python train.py --model="class-conditioned image diffusion model" --horizontal_flip=true --upsampling="transposed_conv" --lr=0.0076 --steps=6400 --epochs=77.6
Rows from block 2 of a small class-conditioned image diffusion model, named by matrix and row number. Rows with one number belong to one channel. Each number is 50 + 12 x the weight over its row's rms, rounded and kept within 0 to 99. All counts start at 0. After the name is the row's rms in percent of the matrix's.
After each channel's rows are labels from the 100 images, of 14848 (inputs lightly noised), where the channel reaches its highest value: "colour at peak" is the nearest of a few named colours to the mean colour under the peak; "responds to" is what is common among them. Only what is clearly more common there than usual is listed. The data: capsule endoscopy frames (Kvasir-Capsule). In brackets: how many of the 100, against the usual share in percent.
# convs0: first 3x3 conv (model.enc.2.0.convs.0.weight, 192x192x3x3, each kernel summed), inputs 96-191
# convs1: second 3x3 conv (model.enc.2.0.convs.1.weight, 192x192x3x3, transposed, each kernel summed), outputs 96-191

convs0.59 079:54 28 72 37 36 44 45 18 55 32 53 33 50 51 48 56 42 59 49 78 64 55 28 38 27 54 46 65 58 44 49 50 55 57 33 61 47 62 47 61 61 33 33 40 63 68 42 59 55 77 60 36 51 43 26 46 68 40 63 44 56 42 51 49 44 57 43 53 63 27 45 47 39 47 52 45 36 26 58 39 50 56 52 49 55 44 37 41 45 60 47 32 37 55 63 65
convs1.59 038:49 45 54 49 50 35 54 41 61 53 53 53 44 58 40 47 37 41 70 47 68 54 60 64 54 30 42 49 43 46 57 59 53 50 48 49 34 57 31 25 41 52 45 65 56 47 37 37 64 41 50 60 36 60 50 42 69 61 50 39 65 64 36 64 46 34 51 49 28 60 63 36 52 51 62 36 47 38 43 35 62 49 51 36 27 47 63 52 58 47 48 80 51 56 61 51
colour at peak: grey (29 vs 7.6)
responds to: finding: pylorus (30 vs 3.4); finding: ulcer (25 vs 1.6)

convs0.146 178:36 51 46 61 48 38 44 39 52 50 55 46 51 46 44 51 54 62 45 48 95 49 33 52 52 38 89 58 56 53 52 44 33 41 31 37 29 77 56 55 38 27 48 63 47 37 39 70 49 61 42 40 33 39 42 64 52 51 53 48 27 55 59 42 53 50 34 46 48 36 48 33 50 34 48 51 72 39 48 42 44 41 48 86 49 43 56 39 52 37 45 50 45 62 41 38
convs1.146 222:60 48 48 53 52 66 59 69 45 51 51 58 54 47 74 39 49 51 38 58 41 51 45 14 42 50 46 62 49 57 38 55 69 61 51 51 43 58 35 44 47 32 30 86 56 62 45 42 48 78 52 56 67 48 66 27 61 40 51 52 53 60 57 49 50 51 67 55 49 37 51 49 46 49 59 38 30 43 48 45 42 48 66 47 59 34 48 60 43 43 65 57 80 42 50 83
colour at peak: black (55 vs 1.3)
responds to: finding: ileocecal valve (60 vs 8.8)

convs0.135 136:90 63 40 54 27 47 48 48 42 57 40 66 85 61 40 42 30 51 51 55 28 50 54 49 54 30 53 39 35 49 58 38 54 56 64 53 42 68 55 47 33 35 51 48 44 50 58 32 55 53 65 58 54 49 53 57 41 49 45 36 47 56 51 49 47 52 57 43 42 45 80 61 46 50 35 44 26 70 54 52 64 54 54 51 47 56 42 53 50 75 41 54 31 25 30 52
convs1.135 189:32 45 67 44 54 42 76 54 51 47 46 57 39 43 54 53 66 53 67 50 52 47 45 88 44 63 35 53 47 65 62 36 49 50 46 80 28 56 46 58 50 67 55 82 53 41 54 67 58 56 48 45 29 54 48 53 45 32 54 54 53 31 62 48 53 59 64 46 44 60 71 48 56 52 50 63 73 56 47 52 46 34 54 46 52 56 48 52 62 40 49 48 77 55 54 39
colour at peak: orange (74 vs 12)
responds to: finding: reduced mucosal view (92 vs 6.2)

convs0.45 089:53 61 53 36 63 58 40 74 42 48 47 46 52 47 48 62 55 55 60 47 49 48 42 37 54 70 52 40 35 47 36 37 55 49 57 56 51 31 40 46 64 50 39 38 34 58 31 18 81 43 63 58 33 47 36 30 63 48 60 40 67 48 43 47 45 43 46 61 47 33 52 46 35 48 52 67 53 93 34 64 43 35 59 44 61 44 31 52 49 50 40 42 57 56 24 41
convs1.45 077:34 67 39 47 52 28 66 96 47 53 29 17 46 49 65 50 69 48 52 46 42 54 43 74 44 34 39 47 45 56 30 64 58 54 52 46 41 44 43 54 60 62 56 40 60 49 39 53 50 47 48 55 51 47 58 50 47 88 48 31 43 65 64 40 17 52 49 51 43 54 41 41 39 55 58 51 46 52 42 73 76 66 62 34 43 52 59 45 55 31 53 80 62 40 46 54
colour at peak: grey (26 vs 7.6)
responds to: finding: angiectasia (32 vs 1.9)

convs0.28 103:58 21 43 56 49 42 17 56 47 55 44 63 49 28 51 54 37 30 40 58 54 54 42 47 49 82 44 49 36 48 39 44 55 48 45 27 47 38 55 43 59 49 47 46 37 91 41 38 49 34 51 61 37 63 55 34 56 48 61 41 48 46 36 60 43 46 35 42 54 30 36 54 55 50 41 67 35 87 39 26 71 39 51 51 50 53 30 49 53 49 62 50 27 67 42 73
convs1.28 107:46 44 44 57 29 40 45 68 59 60 34 60 55 33 51 56 43 63 50 69 49 49 57 43 36 61 53 52 50 57 59 52 43 51 47 27 47 82 50 79 45 43 52 48 44 33 53 54 54 56 53 43 49 71 37 32 39 54 47 36 32 61 56 57 48 52 67 52 48 45 41 59 60 52 55 53 49 46 35 50 56 46 71 70 53 25 43 45 57 40 36 81 57 63 49 72
colour at peak: orange (44 vs 12); grey (34 vs 7.6)
responds to: finding: ileocecal valve (66 vs 8.8)

convs0.72 091:41 63 46 39 44 35 75 53 75 48 48 54 48 61 29 49 51 52 44 55 38 60 49 56 50 33 53 35 71 47 51 28 44 77 43 50 51 57 32 52 43 63 59 55 51 50 54 40 42 30 60 57 50 38 55 46 60 56 56 61 52 52 53 51 34 48 59 39 50 47 43 55 53 34 46 49 70 55 59 57 45 34 78 49 38 63 54 40 30 38 47 40 43 50 28 52
convs1.72 077:47 58 52 43 35 65 57 62 38 52 40 38 62 52 54 22 69 53 43 55 45 43 46 47 64 33 47 64 58 53 28 54 57 58 51 67 41 63 81 56 45 63 21 21 67 52 43 43 73 67 63 60 13 37 49 50 38 38 49 44 70 61 41 58 52 79 48 52 54 58 64 49 49 48 59 34 53 66 40 66 48 76 57 41 50 69 54 46 60 30 50 41 58 75 45 30
colour at peak: grey (43 vs 7.6)
responds to: finding: ileocecal valve (57 vs 8.8)