Weights of a small class-conditioned image diffusion model: 6400 steps, 77.6 epochs.
Rows from block 5, named by matrix and row number. Each number is 128 + 32 x the weight over its row's rms, rounded and kept within 0 to 255. All counts start at 0. Numbers have three digits each. After the name is the row's rms in percent of the matrix's.
# k: attention key (model.mid.1.attn.k.weight, 128x256), inputs 0-85
k.48 108:116101118108104118109146070128124176123125155111119091150131141121171145129141149101173132099032159107201149148087064156133123141110147129197178138114149102081105130120130136114117068107173141106116153146122137150067129076103136140159123096172148134126132090
k.49 099:158106139131119117091150149113131200051146220122119213130156121206130098180187106144152146100169085082119136126088138094146108145134111150122128115147107159131128148118132122119104087168152084128131123155108098094158128111078161144099101103136154151144169173
k.50 105:113135142134064135102107111122097126112140120096108157123166128075123200130072119135122173152200165099074135127171157145118168146098073125097171092063131092134156142174114116094133060078051116217197100152139087075165059185095102129100134065113078153116103145
k.51 100:089122075086105109131143113122130127104086139138120170163155110123146138080169125145068194169096114160131103137104120094128096150184103118154140079076148148120096137083128117120144140113151165189175086172135084173090116155118090101180124123120079149135122152
k.52 097:153178107130172170127119141152144151108150123133140139099098113103123107190065132135153083138161155131135108070162144053114099090112131179154175107128115148145146191132139150104178072106092144099117129102101121058106068082073165114164122086102161144158192142
k.53 099:061044103113108137123105166067139135137128167127162116142122148118160144093064106152123115139103106184134160192136145110127147106098124164126152136124085149085102108014164085089135132135169176148150147124153137143154128129161065138096075107167056148085134149
k.54 097:107125192143151145113122155126129106121093095114124131109124103244192115116135103132137077116114123142082122100143082182112124090144162122129149105165150086102147166126187140098148184095120166134118073181128148118085104138113178129162106182149075146141119146
k.55 105:069126092120148125170131115152099127141084154113150116136132104154162126154157116138144147107076044121146135102082122058166099160105129086116143096092178153109150105180112128161165140158116134163132095199039126096175122088097119143108155136139131145138183128
k.56 098:142153181121133071133179125076183133104118126128062124154127085089130167128131133181104120112094109141132148106116147186084134154143150109100137162154105088127122126203172156161161151113105083105128083132092116146120090208112126154129104068095118070135121160
k.57 095:094124118128166096114126093183160154061080156115117109137176141088163107115162115160157127143081129114155140157142142120144147155111150210147152097152140028127133082067133143124122060149132219126139090063098143123103130170106183153170158133115113135115131145
k.58 095:070101181116194152095172125120132161115082105130109167126127130100184152126123149132167100087131101133066158092153116061112110188125111137130128133158159150122129170190106120124105079093127106144100168078064109161120145084149190112098164161153154158138081070
k.59 105:095159075080092158096168112100138208164137133131067199154149105124133093171105144090164148131061142174162141174126122128103092130092174136135152122167137168108154104158111156191115152127167131099148145160059173147073143200175157112078133126098116084150109158
k.60 092:141160130121110129176067116153151059139104113161134081115079180104157172118139111120164084175107077106105123117124169115147125157135145153104119121115165148151101134133181121109125169080146158118172109153148091177155079140160113145125151104073164077095082208
k.61 110:143111172177107142132101114144108167113133113075084199097113138121123096114121096115141112090107191131168087116134131147158132109157157114120120151161094170104133134175118136106122126130140095123099176130140106144198137115083171061165114141081139153133170134
k.62 095:166176140148096179129143137115125156131248102148117082098094124099108126113148164145087083105156136066112143151143108062112095152154128066075174163093148073131136100126152113125082099178114162127160096147163165103094128136135053129147095207141118117112182143
k.63 095:162112156165112130113117112121097132117098138157090149130136101138074123072122144114178141123156078146110129156154110147087099090146180109125160096109103145124146114088069114160112093108158145108105077157096178149089132176118143162112127126146071123119026147
k.64 101:165113124093144120140138103186158117195159156158133192076137142184181077159093117093080123167130135152172087088130142100110099139154124135172130138137118083128141126125063106110115109081143095163137116112137136049097148101120159153161121188134132178149064114
k.65 095:097108175146164107138130196107107144130109166112137079095110188103118084139144102120176099115168128146056158109083105121172114138130143179176128109101099129090124041075162119110085147185070111150107062091132135171103148111158104171169098190125117097131091191
k.66 098:141098110127127059086070192150137140103114143113134102126150185121162158196119111169044114118135161131093094113174114127184115126104113109083068127158124107092099179016179160148122129101144149158130190129160134157096119191124122130176123160153170096107149086
k.67 106:097095164060132134136139145139122179167108139109165156152182157143102094108131137073150119115086148096159139154075108147123185088140122092098115137164154149107120065140173155172127146110104110142184152131165096016172160112142107153101134148157133154095145161
k.68 094:126070070220122147103112148101118153149082108136146150138082135129155142100120159054129110125200218111090106135077148118179157150147054144109125139112132209166139089190133155103066148114109088154122125127157155117128161128082140132129124113083123154163128074
k.69 095:152144110136074150086090147119140135138177120144076175086082132126088128147131146131118154186077108100156109157131146077122109134131142097149118117189151151136112123102104156116115135193116130149152129153091135136137165152079096092085146135097113133109147196
k.70 096:074152157097069134128152176136119133134128087150133126139088060136096109136192150107148175117097111179134176059121056129089125157062126158198099121072116173106155136153118145124141112167168111153112158082092068158138143102151108123149142134095128180093098102
k.71 090:130190115151117189139146144141122173150134165112144202127129054183122101145117131111097165132084126158135116151154139128091188109187164121114173118091114072103102156124180136109087065141098151145130099111085097138066073160113111131167140189076107193145164114
k.72 111:084137230165158170085151149115109105112129183115165105099102121109074140088161097118138110112153066124069115133077143137101163089170141162151120124093088142126143112148123111103161064109162161109123099118201192146125119132129119094138193126123082125142131111
k.73 101:128116116084101136133136108148183163157107169137109107162147141087172137120102171131167162105106162139121124130109081131102120085143160099110163139115105194108090089204127114130081149182133142109100087127141112097181135143055107117101183072139055134074176092
k.74 092:160069101145130171218118178088130122126183157129159112128109107149061116108114121132114128165130158118114147089153108136107143130095189151086113089143149156159127124126162180151131151075064143171154080140143128137147187127106201153146117074079116148177103114
k.75 106:169120090157129186134127224113091187140097115147131116120180190186093179106127126109128166119096121116103132087113161114099128102033125144054155095135134109124084124166187142116146135116135164128136103099111081124109103114107170123142128115125111142093159150
k.76 095:132105092136156129138095109074103186116108132139128180133123175059098148153098158123054110145140161142145114087176090138112089111059058115133123123080112164121052113094102135140198155102153093165082175145105137115149197134161145113163098099138193173133134150
k.77 103:142171079095168135098112132152118082190122164165139055134168182109118147087117122118125070120177147082151168122169150141094154148154137105143139141151102059117148185106174108106168099071105103161140110130116146137113128131115149072089180130086061119108105115
k.78 107:130120115183106147157120145160136135153122114154072166095127113143091182107089131161162099136127178116113103162175116190108056108198181130117111133067096122149130144117122125149141190143112128124147135119158129216073119105131125123140152147127104139120177148
k.79 100:128104141180143092140114136099140152112138134140144104105167144109077127141167120125095127156085061115067119122131083151106135059115184109094126123101119144150172091088107158148093172116130184062143101093125195146035146147171095121111122128140137074074048167
k.80 102:126127076129117121134167134161148121159126134102132087110117074166080153095188160129213170154118184055144126099096104119127139115058098149175167134145089116125155095105161126083115111150159145101126152124124101120079145161127127083174161102170118128151147100