config.yaml
arch: "unet"
model: "class-conditioned image diffusion model"
dataset: "capsule endoscopy frames (Kvasir-Capsule)"
train_examples: 42238
image_size: 48
horizontal_flip: true
conditioning: "class"
objective: "v"
cond_dim: 256
targets: ["finding"]
num_classes: 11
cond_dropout: 0.2
norm: "layernorm"
hidden_act: "gelu"
channel_attention: "se"
pixel_unshuffle: 2
widths: [64, 128, 192, 256]
blocks_per_level: 1
scale_shift_norm: true
attention: true
upsampling: "transposed_conv"
init: "trunc_normal_002"
residual_init: "none"
optimizer: "muon"
muon_scale: "match_rms_adamw"
learning_rate: 0.0076
momentum: 0.95
nesterov: false
orthogonalizer: "polar_express"
adamw_lr_other_params: 0.0021
max_steps: 6400
batch_size: 512
epochs: 77.6
lr_schedule: "wsd"
decay_fraction: 0.2
final_lr_fraction: 0
warmup_steps: 320
weight_decay: 0.1
adamw_weight_decay_other_params: 0.01
Rows from block 2 of a small class-conditioned image diffusion model, named by matrix and row number. Rows with one number belong to one channel. Each number is 128 + 32 x the weight over its row's rms, rounded and kept within 0 to 255. All counts start at 0. Numbers have three digits each. After the name is the row's rms in percent of the matrix's.
After each channel's rows are labels from the 100 images, of 14848 (inputs lightly noised), where the channel reaches its highest value: "top examples" is what is common among them. Only what is clearly more common there than usual is listed. The data: capsule endoscopy frames (Kvasir-Capsule).
# convs0: first 3x3 conv (model.enc.2.0.convs.0.weight, 192x192x3x3, each kernel summed), inputs 0-95
# convs1: second 3x3 conv (model.enc.2.0.convs.1.weight, 192x192x3x3, transposed, each kernel summed), outputs 0-95

convs0.36 114:166176135161131123099134226164092163102141139080185079097089210071111168138088131138114094124125135103172070157151188115146142123084074126201200100155150128150157131123141115242110146144113106109159159128118100145109103144136108144109116178150151100121144113128115155170093054096088142134
convs1.36 072:112150072132120128132095169111170128171107121094110160154147146123091027171167150197143109046143128125148114128122099080119087102201168079096144098162098182210108114106175112144169046155145105160198161166107218161125155126125140106075173150104098103125111174086123099162146142138144162122
top examples: finding: ileocecal valve

convs0.182 098:057143131116120155114133131140149092101095146157131105088116158147125094115137162140130144134153093092094185096158087111132137171094145121072140121129164098096143094159065144093111141152064126198102085179166166109134225146114109140091129065115108136152130169125137083091096125193160099148
convs1.182 066:130085080134101089119159193125107157093103156092152151142148173127124200148119142170102152189124152155132155167121085198117178063075093126141110160159160111136142152090146182116101102108178130133111085174137118141100157103092139089089119114093155133148137147120180076098101153200139150128
top examples: finding: angiectasia

convs0.75 105:208137140115109099139095106112108085128073071176136147116091168129127131137163121116127126154118145137148101150145115145112129074150131157147148189131137133165118136115157117255153129185065143096178125158058121121112072107101101133105120134138130135086114128141125133101106133112100124103
convs1.75 095:111104116128169149181095169104145172139154104112117133126070114133149132093134110095135115071201161129187118111137219143119160093170103100130183167095115135116123149140146142095121130124172099156183080121103114170177135143119126162125100070113083109146143151072132116096137185092105084120
top examples: finding: ulcer

convs0.51 145:143118087084191125061172133125136206092130108131094091144098095140140148098166104118133120125104091115124103112097100129161104110138145209204116084126150061105083152085099085107118142098142046121133076058073118146112071098075108117141139192143120101147123078109126121071133165118089127132
convs1.51 175:111116107149072059111153121099148142146119160141134138164061138130149151142182070131133167224128142112130129145107216097137109203148124082135160105121149169075147128126060104124130130092133149128066097110151124133144149190147122123124112157140151118161133127131098177194122135167106108099
top examples: finding: reduced mucosal view

convs0.144 087:139178122106094082114125097165134122170070111117170109121151140098130133139074146105127144113110086086146133100111118134165177157126141182056160115143119139144144099119136129088114134159119087115167107172109083084075106180108052110138161119158154103098129080139065131150117096195145136112
convs1.144 083:203148130113115147106121083139105150054100123110123081159190110061113115110097129148135078093083130152106178101125089123144097148085099159157110159167097155102130161126134180089129060079156106116180220103083145197101112139082124165111167161177091114153137121123127103123225163155141103146
top examples: finding: angiectasia

convs0.44 134:080107113116197097149124078122116136106174130125171116151090189170134117125172104122131145161171146123137123161119152102095144148138137143221161147085115094138108126153129110133116138100161076255107074082106112148131161087142131184152254255127123142130121138128149131103142094134135117136
convs1.44 177:184104152116116224138144131130105118150140205179135152146075133121201131185142125146119130143099097137113130121107110128123115080167135088065188143132126113071112135181123134125138079141114132125112170148104174118129197176100133151154134124158106150104122113083149154255124132130196120105
top examples: finding: reduced mucosal view

convs0.15 151:113139147161189130129162207100116170162138115155087147128117086061135119096148129124126159105122127150102088111036141124161070125072134149085095087153144136118124143135138090168121125148135178125114211116154119114144168150135085090121065025140089172129193136120084117159156116163104112130
convs1.15 186:189127186159140208154123103132178101121107074119128109103138110076112169159081149119119158157104134124095136109114202005127149188096101127107134142120179157168131135127159183141129146114119160129117115053129116104108133115154135075168125122132158130103143123130111108168125150156119094150
top examples: finding: angiectasia

convs0.41 086:146138137149092159131136143159129160133124118061150134177121112140135159126078113095150119098077151087109120107120137158178166133157137101078110121150103121128187129122114156151108116140100108048103104135172089162104121082097106161208109142143087039158151093108151131034144163159160128199
convs1.41 072:151109130153146102162158160085113137132123117151092107163113143080133141098104111065112084089173149130157110170174158188107107117104142138177054144091128140124119158135133111131112142100123125133138142098082149175106093145113112189135160189114126120109148123131159090174154112099118127129
top examples: finding: pylorus

convs0.114 090:095111138139162174065093171146157089095171172157081168136028081145174103128117131169137148063094162177106120126116098127111177123111133140116142118150177149163116111154130088066100127089149137197125100096139137096097100110123113133077084156166134145130148199121091149176142109210091154135
convs1.114 059:149167109137191106165139158163123145133089201099199140155107116058123116121102138141116137183010134121142128098104104093123126131135147156107162137078136103050116153068135140055119093132161166122120125131152105124137155162159158094129130039135175144083125086129100099086124115144160144101
top examples: finding: reduced mucosal view

convs0.87 118:081132029112139131048124190121115118103130143149143130120085099108212133100137146134122141108134080127103097125095140122197134233096129185178096123146093124090166090113158124110130112153092073104089134072069144114097109182058094092065151126137088099133080113129102128144122131065120083146
convs1.87 181:133131128138132149120134169142135129098110116058154133168146102110153140175179123076153153111163113111133141139154175070135086151106177138124096136126127108143141156099100166136125080167146178130171218129130161117153111136175114094130166137137117147150141158122150165145125113134113111143
top examples: finding: ileocecal valve; finding: pylorus

convs0.45 089:157050124134163142140093199099125155157174102134163192177081114147146132141170146128092091132116089134118129113180141095106149111159106141124145024095144109110103123121131109161138141126035168104109106090115100161153194138092156145149103199118100094114110105156152110093088143126125104112
convs1.45 077:121136099175106119122125124101132141125147161113154128114153120147102170135121123126157185150123204136162139141103108121138110080103099084113118154100129098181112138115154092078165089130167135102095091135123181154090144096112115116112178081116086111105125104078132065100106174137195060127
top examples: finding: angiectasia

convs0.164 073:171174131152145047157134051153162100191110082128126082070103089055124098065165121105126094164102142145143147130193146143142164093114158124113117128136143119088162156132143134086149123168125172144069065115171130123094197170090184140166114191144113146064125121168149162110149159098160135138
convs1.164 084:182121148084124126138167148162138158131134180134149102124135113114125166089137105117138134210157128146039158119152086115143138104144187109093153135121167071111112108109128137149129206149147075112129063101036114145172142169126081184148129089124124164134127084085125090136116145161164085170
top examples: finding: erythema

convs0.169 082:144131205096154065144169084102133154105114139153078157114116159109140172088121113074111073142119128177063111094076138144143104143143107098167105121126210143137117107172109110111122136072097125133080143132239125151122110166123121134076152088149138105153107140126136088080197148166117089116
convs1.169 046:147144135130174093094094135116151111081147166139135088145166140164042133088070123153120121162081099138171128146104098139121127182118087121049117145149164146091165102106110089164173124152124121138122101203170136114075117102149163117120131141081157089182126097100056149146116135119093192109
top examples: finding: reduced mucosal view

convs0.188 082:159148116127103144132180127145120113158106158089106125112163162105116146101112080130112174081103137097148121125198169146091127124067149160129093157159100227075131106121100125194096112166120133119132124126177124124175112215081088097093112125086174144097091172057093132134132146194122092068
convs1.188 046:120110111132216115096094090099134090080111135116079089138118069064127146148051176161106125124147133161148127094139154117113022112117074090141143130155104166170128106122170071126110167133201132128144082134159098097165093119081152112165159086088138107123086129114161134161113121102091121146
top examples: finding: ulcer

convs0.133 092:055095097118135124142124149132153153144099087095123127129243108156160082141155178203121154140142097140205160116112084078126157140132082122110109138091145141175142097160125160115137145099111148094068113130151099151108195113150111133172134113117059139131150159141118111214107156108157156120
convs1.133 100:115062150097177179088133163135070093073168117136130053072170129133138130134079155131071136160062191140128150159122110148110195122134104087120133105120132101098118147101170169120127172134182200117171151133166116139136137142074133155143081104161150122173114150136154141113161109095148170095
top examples: finding: foreign body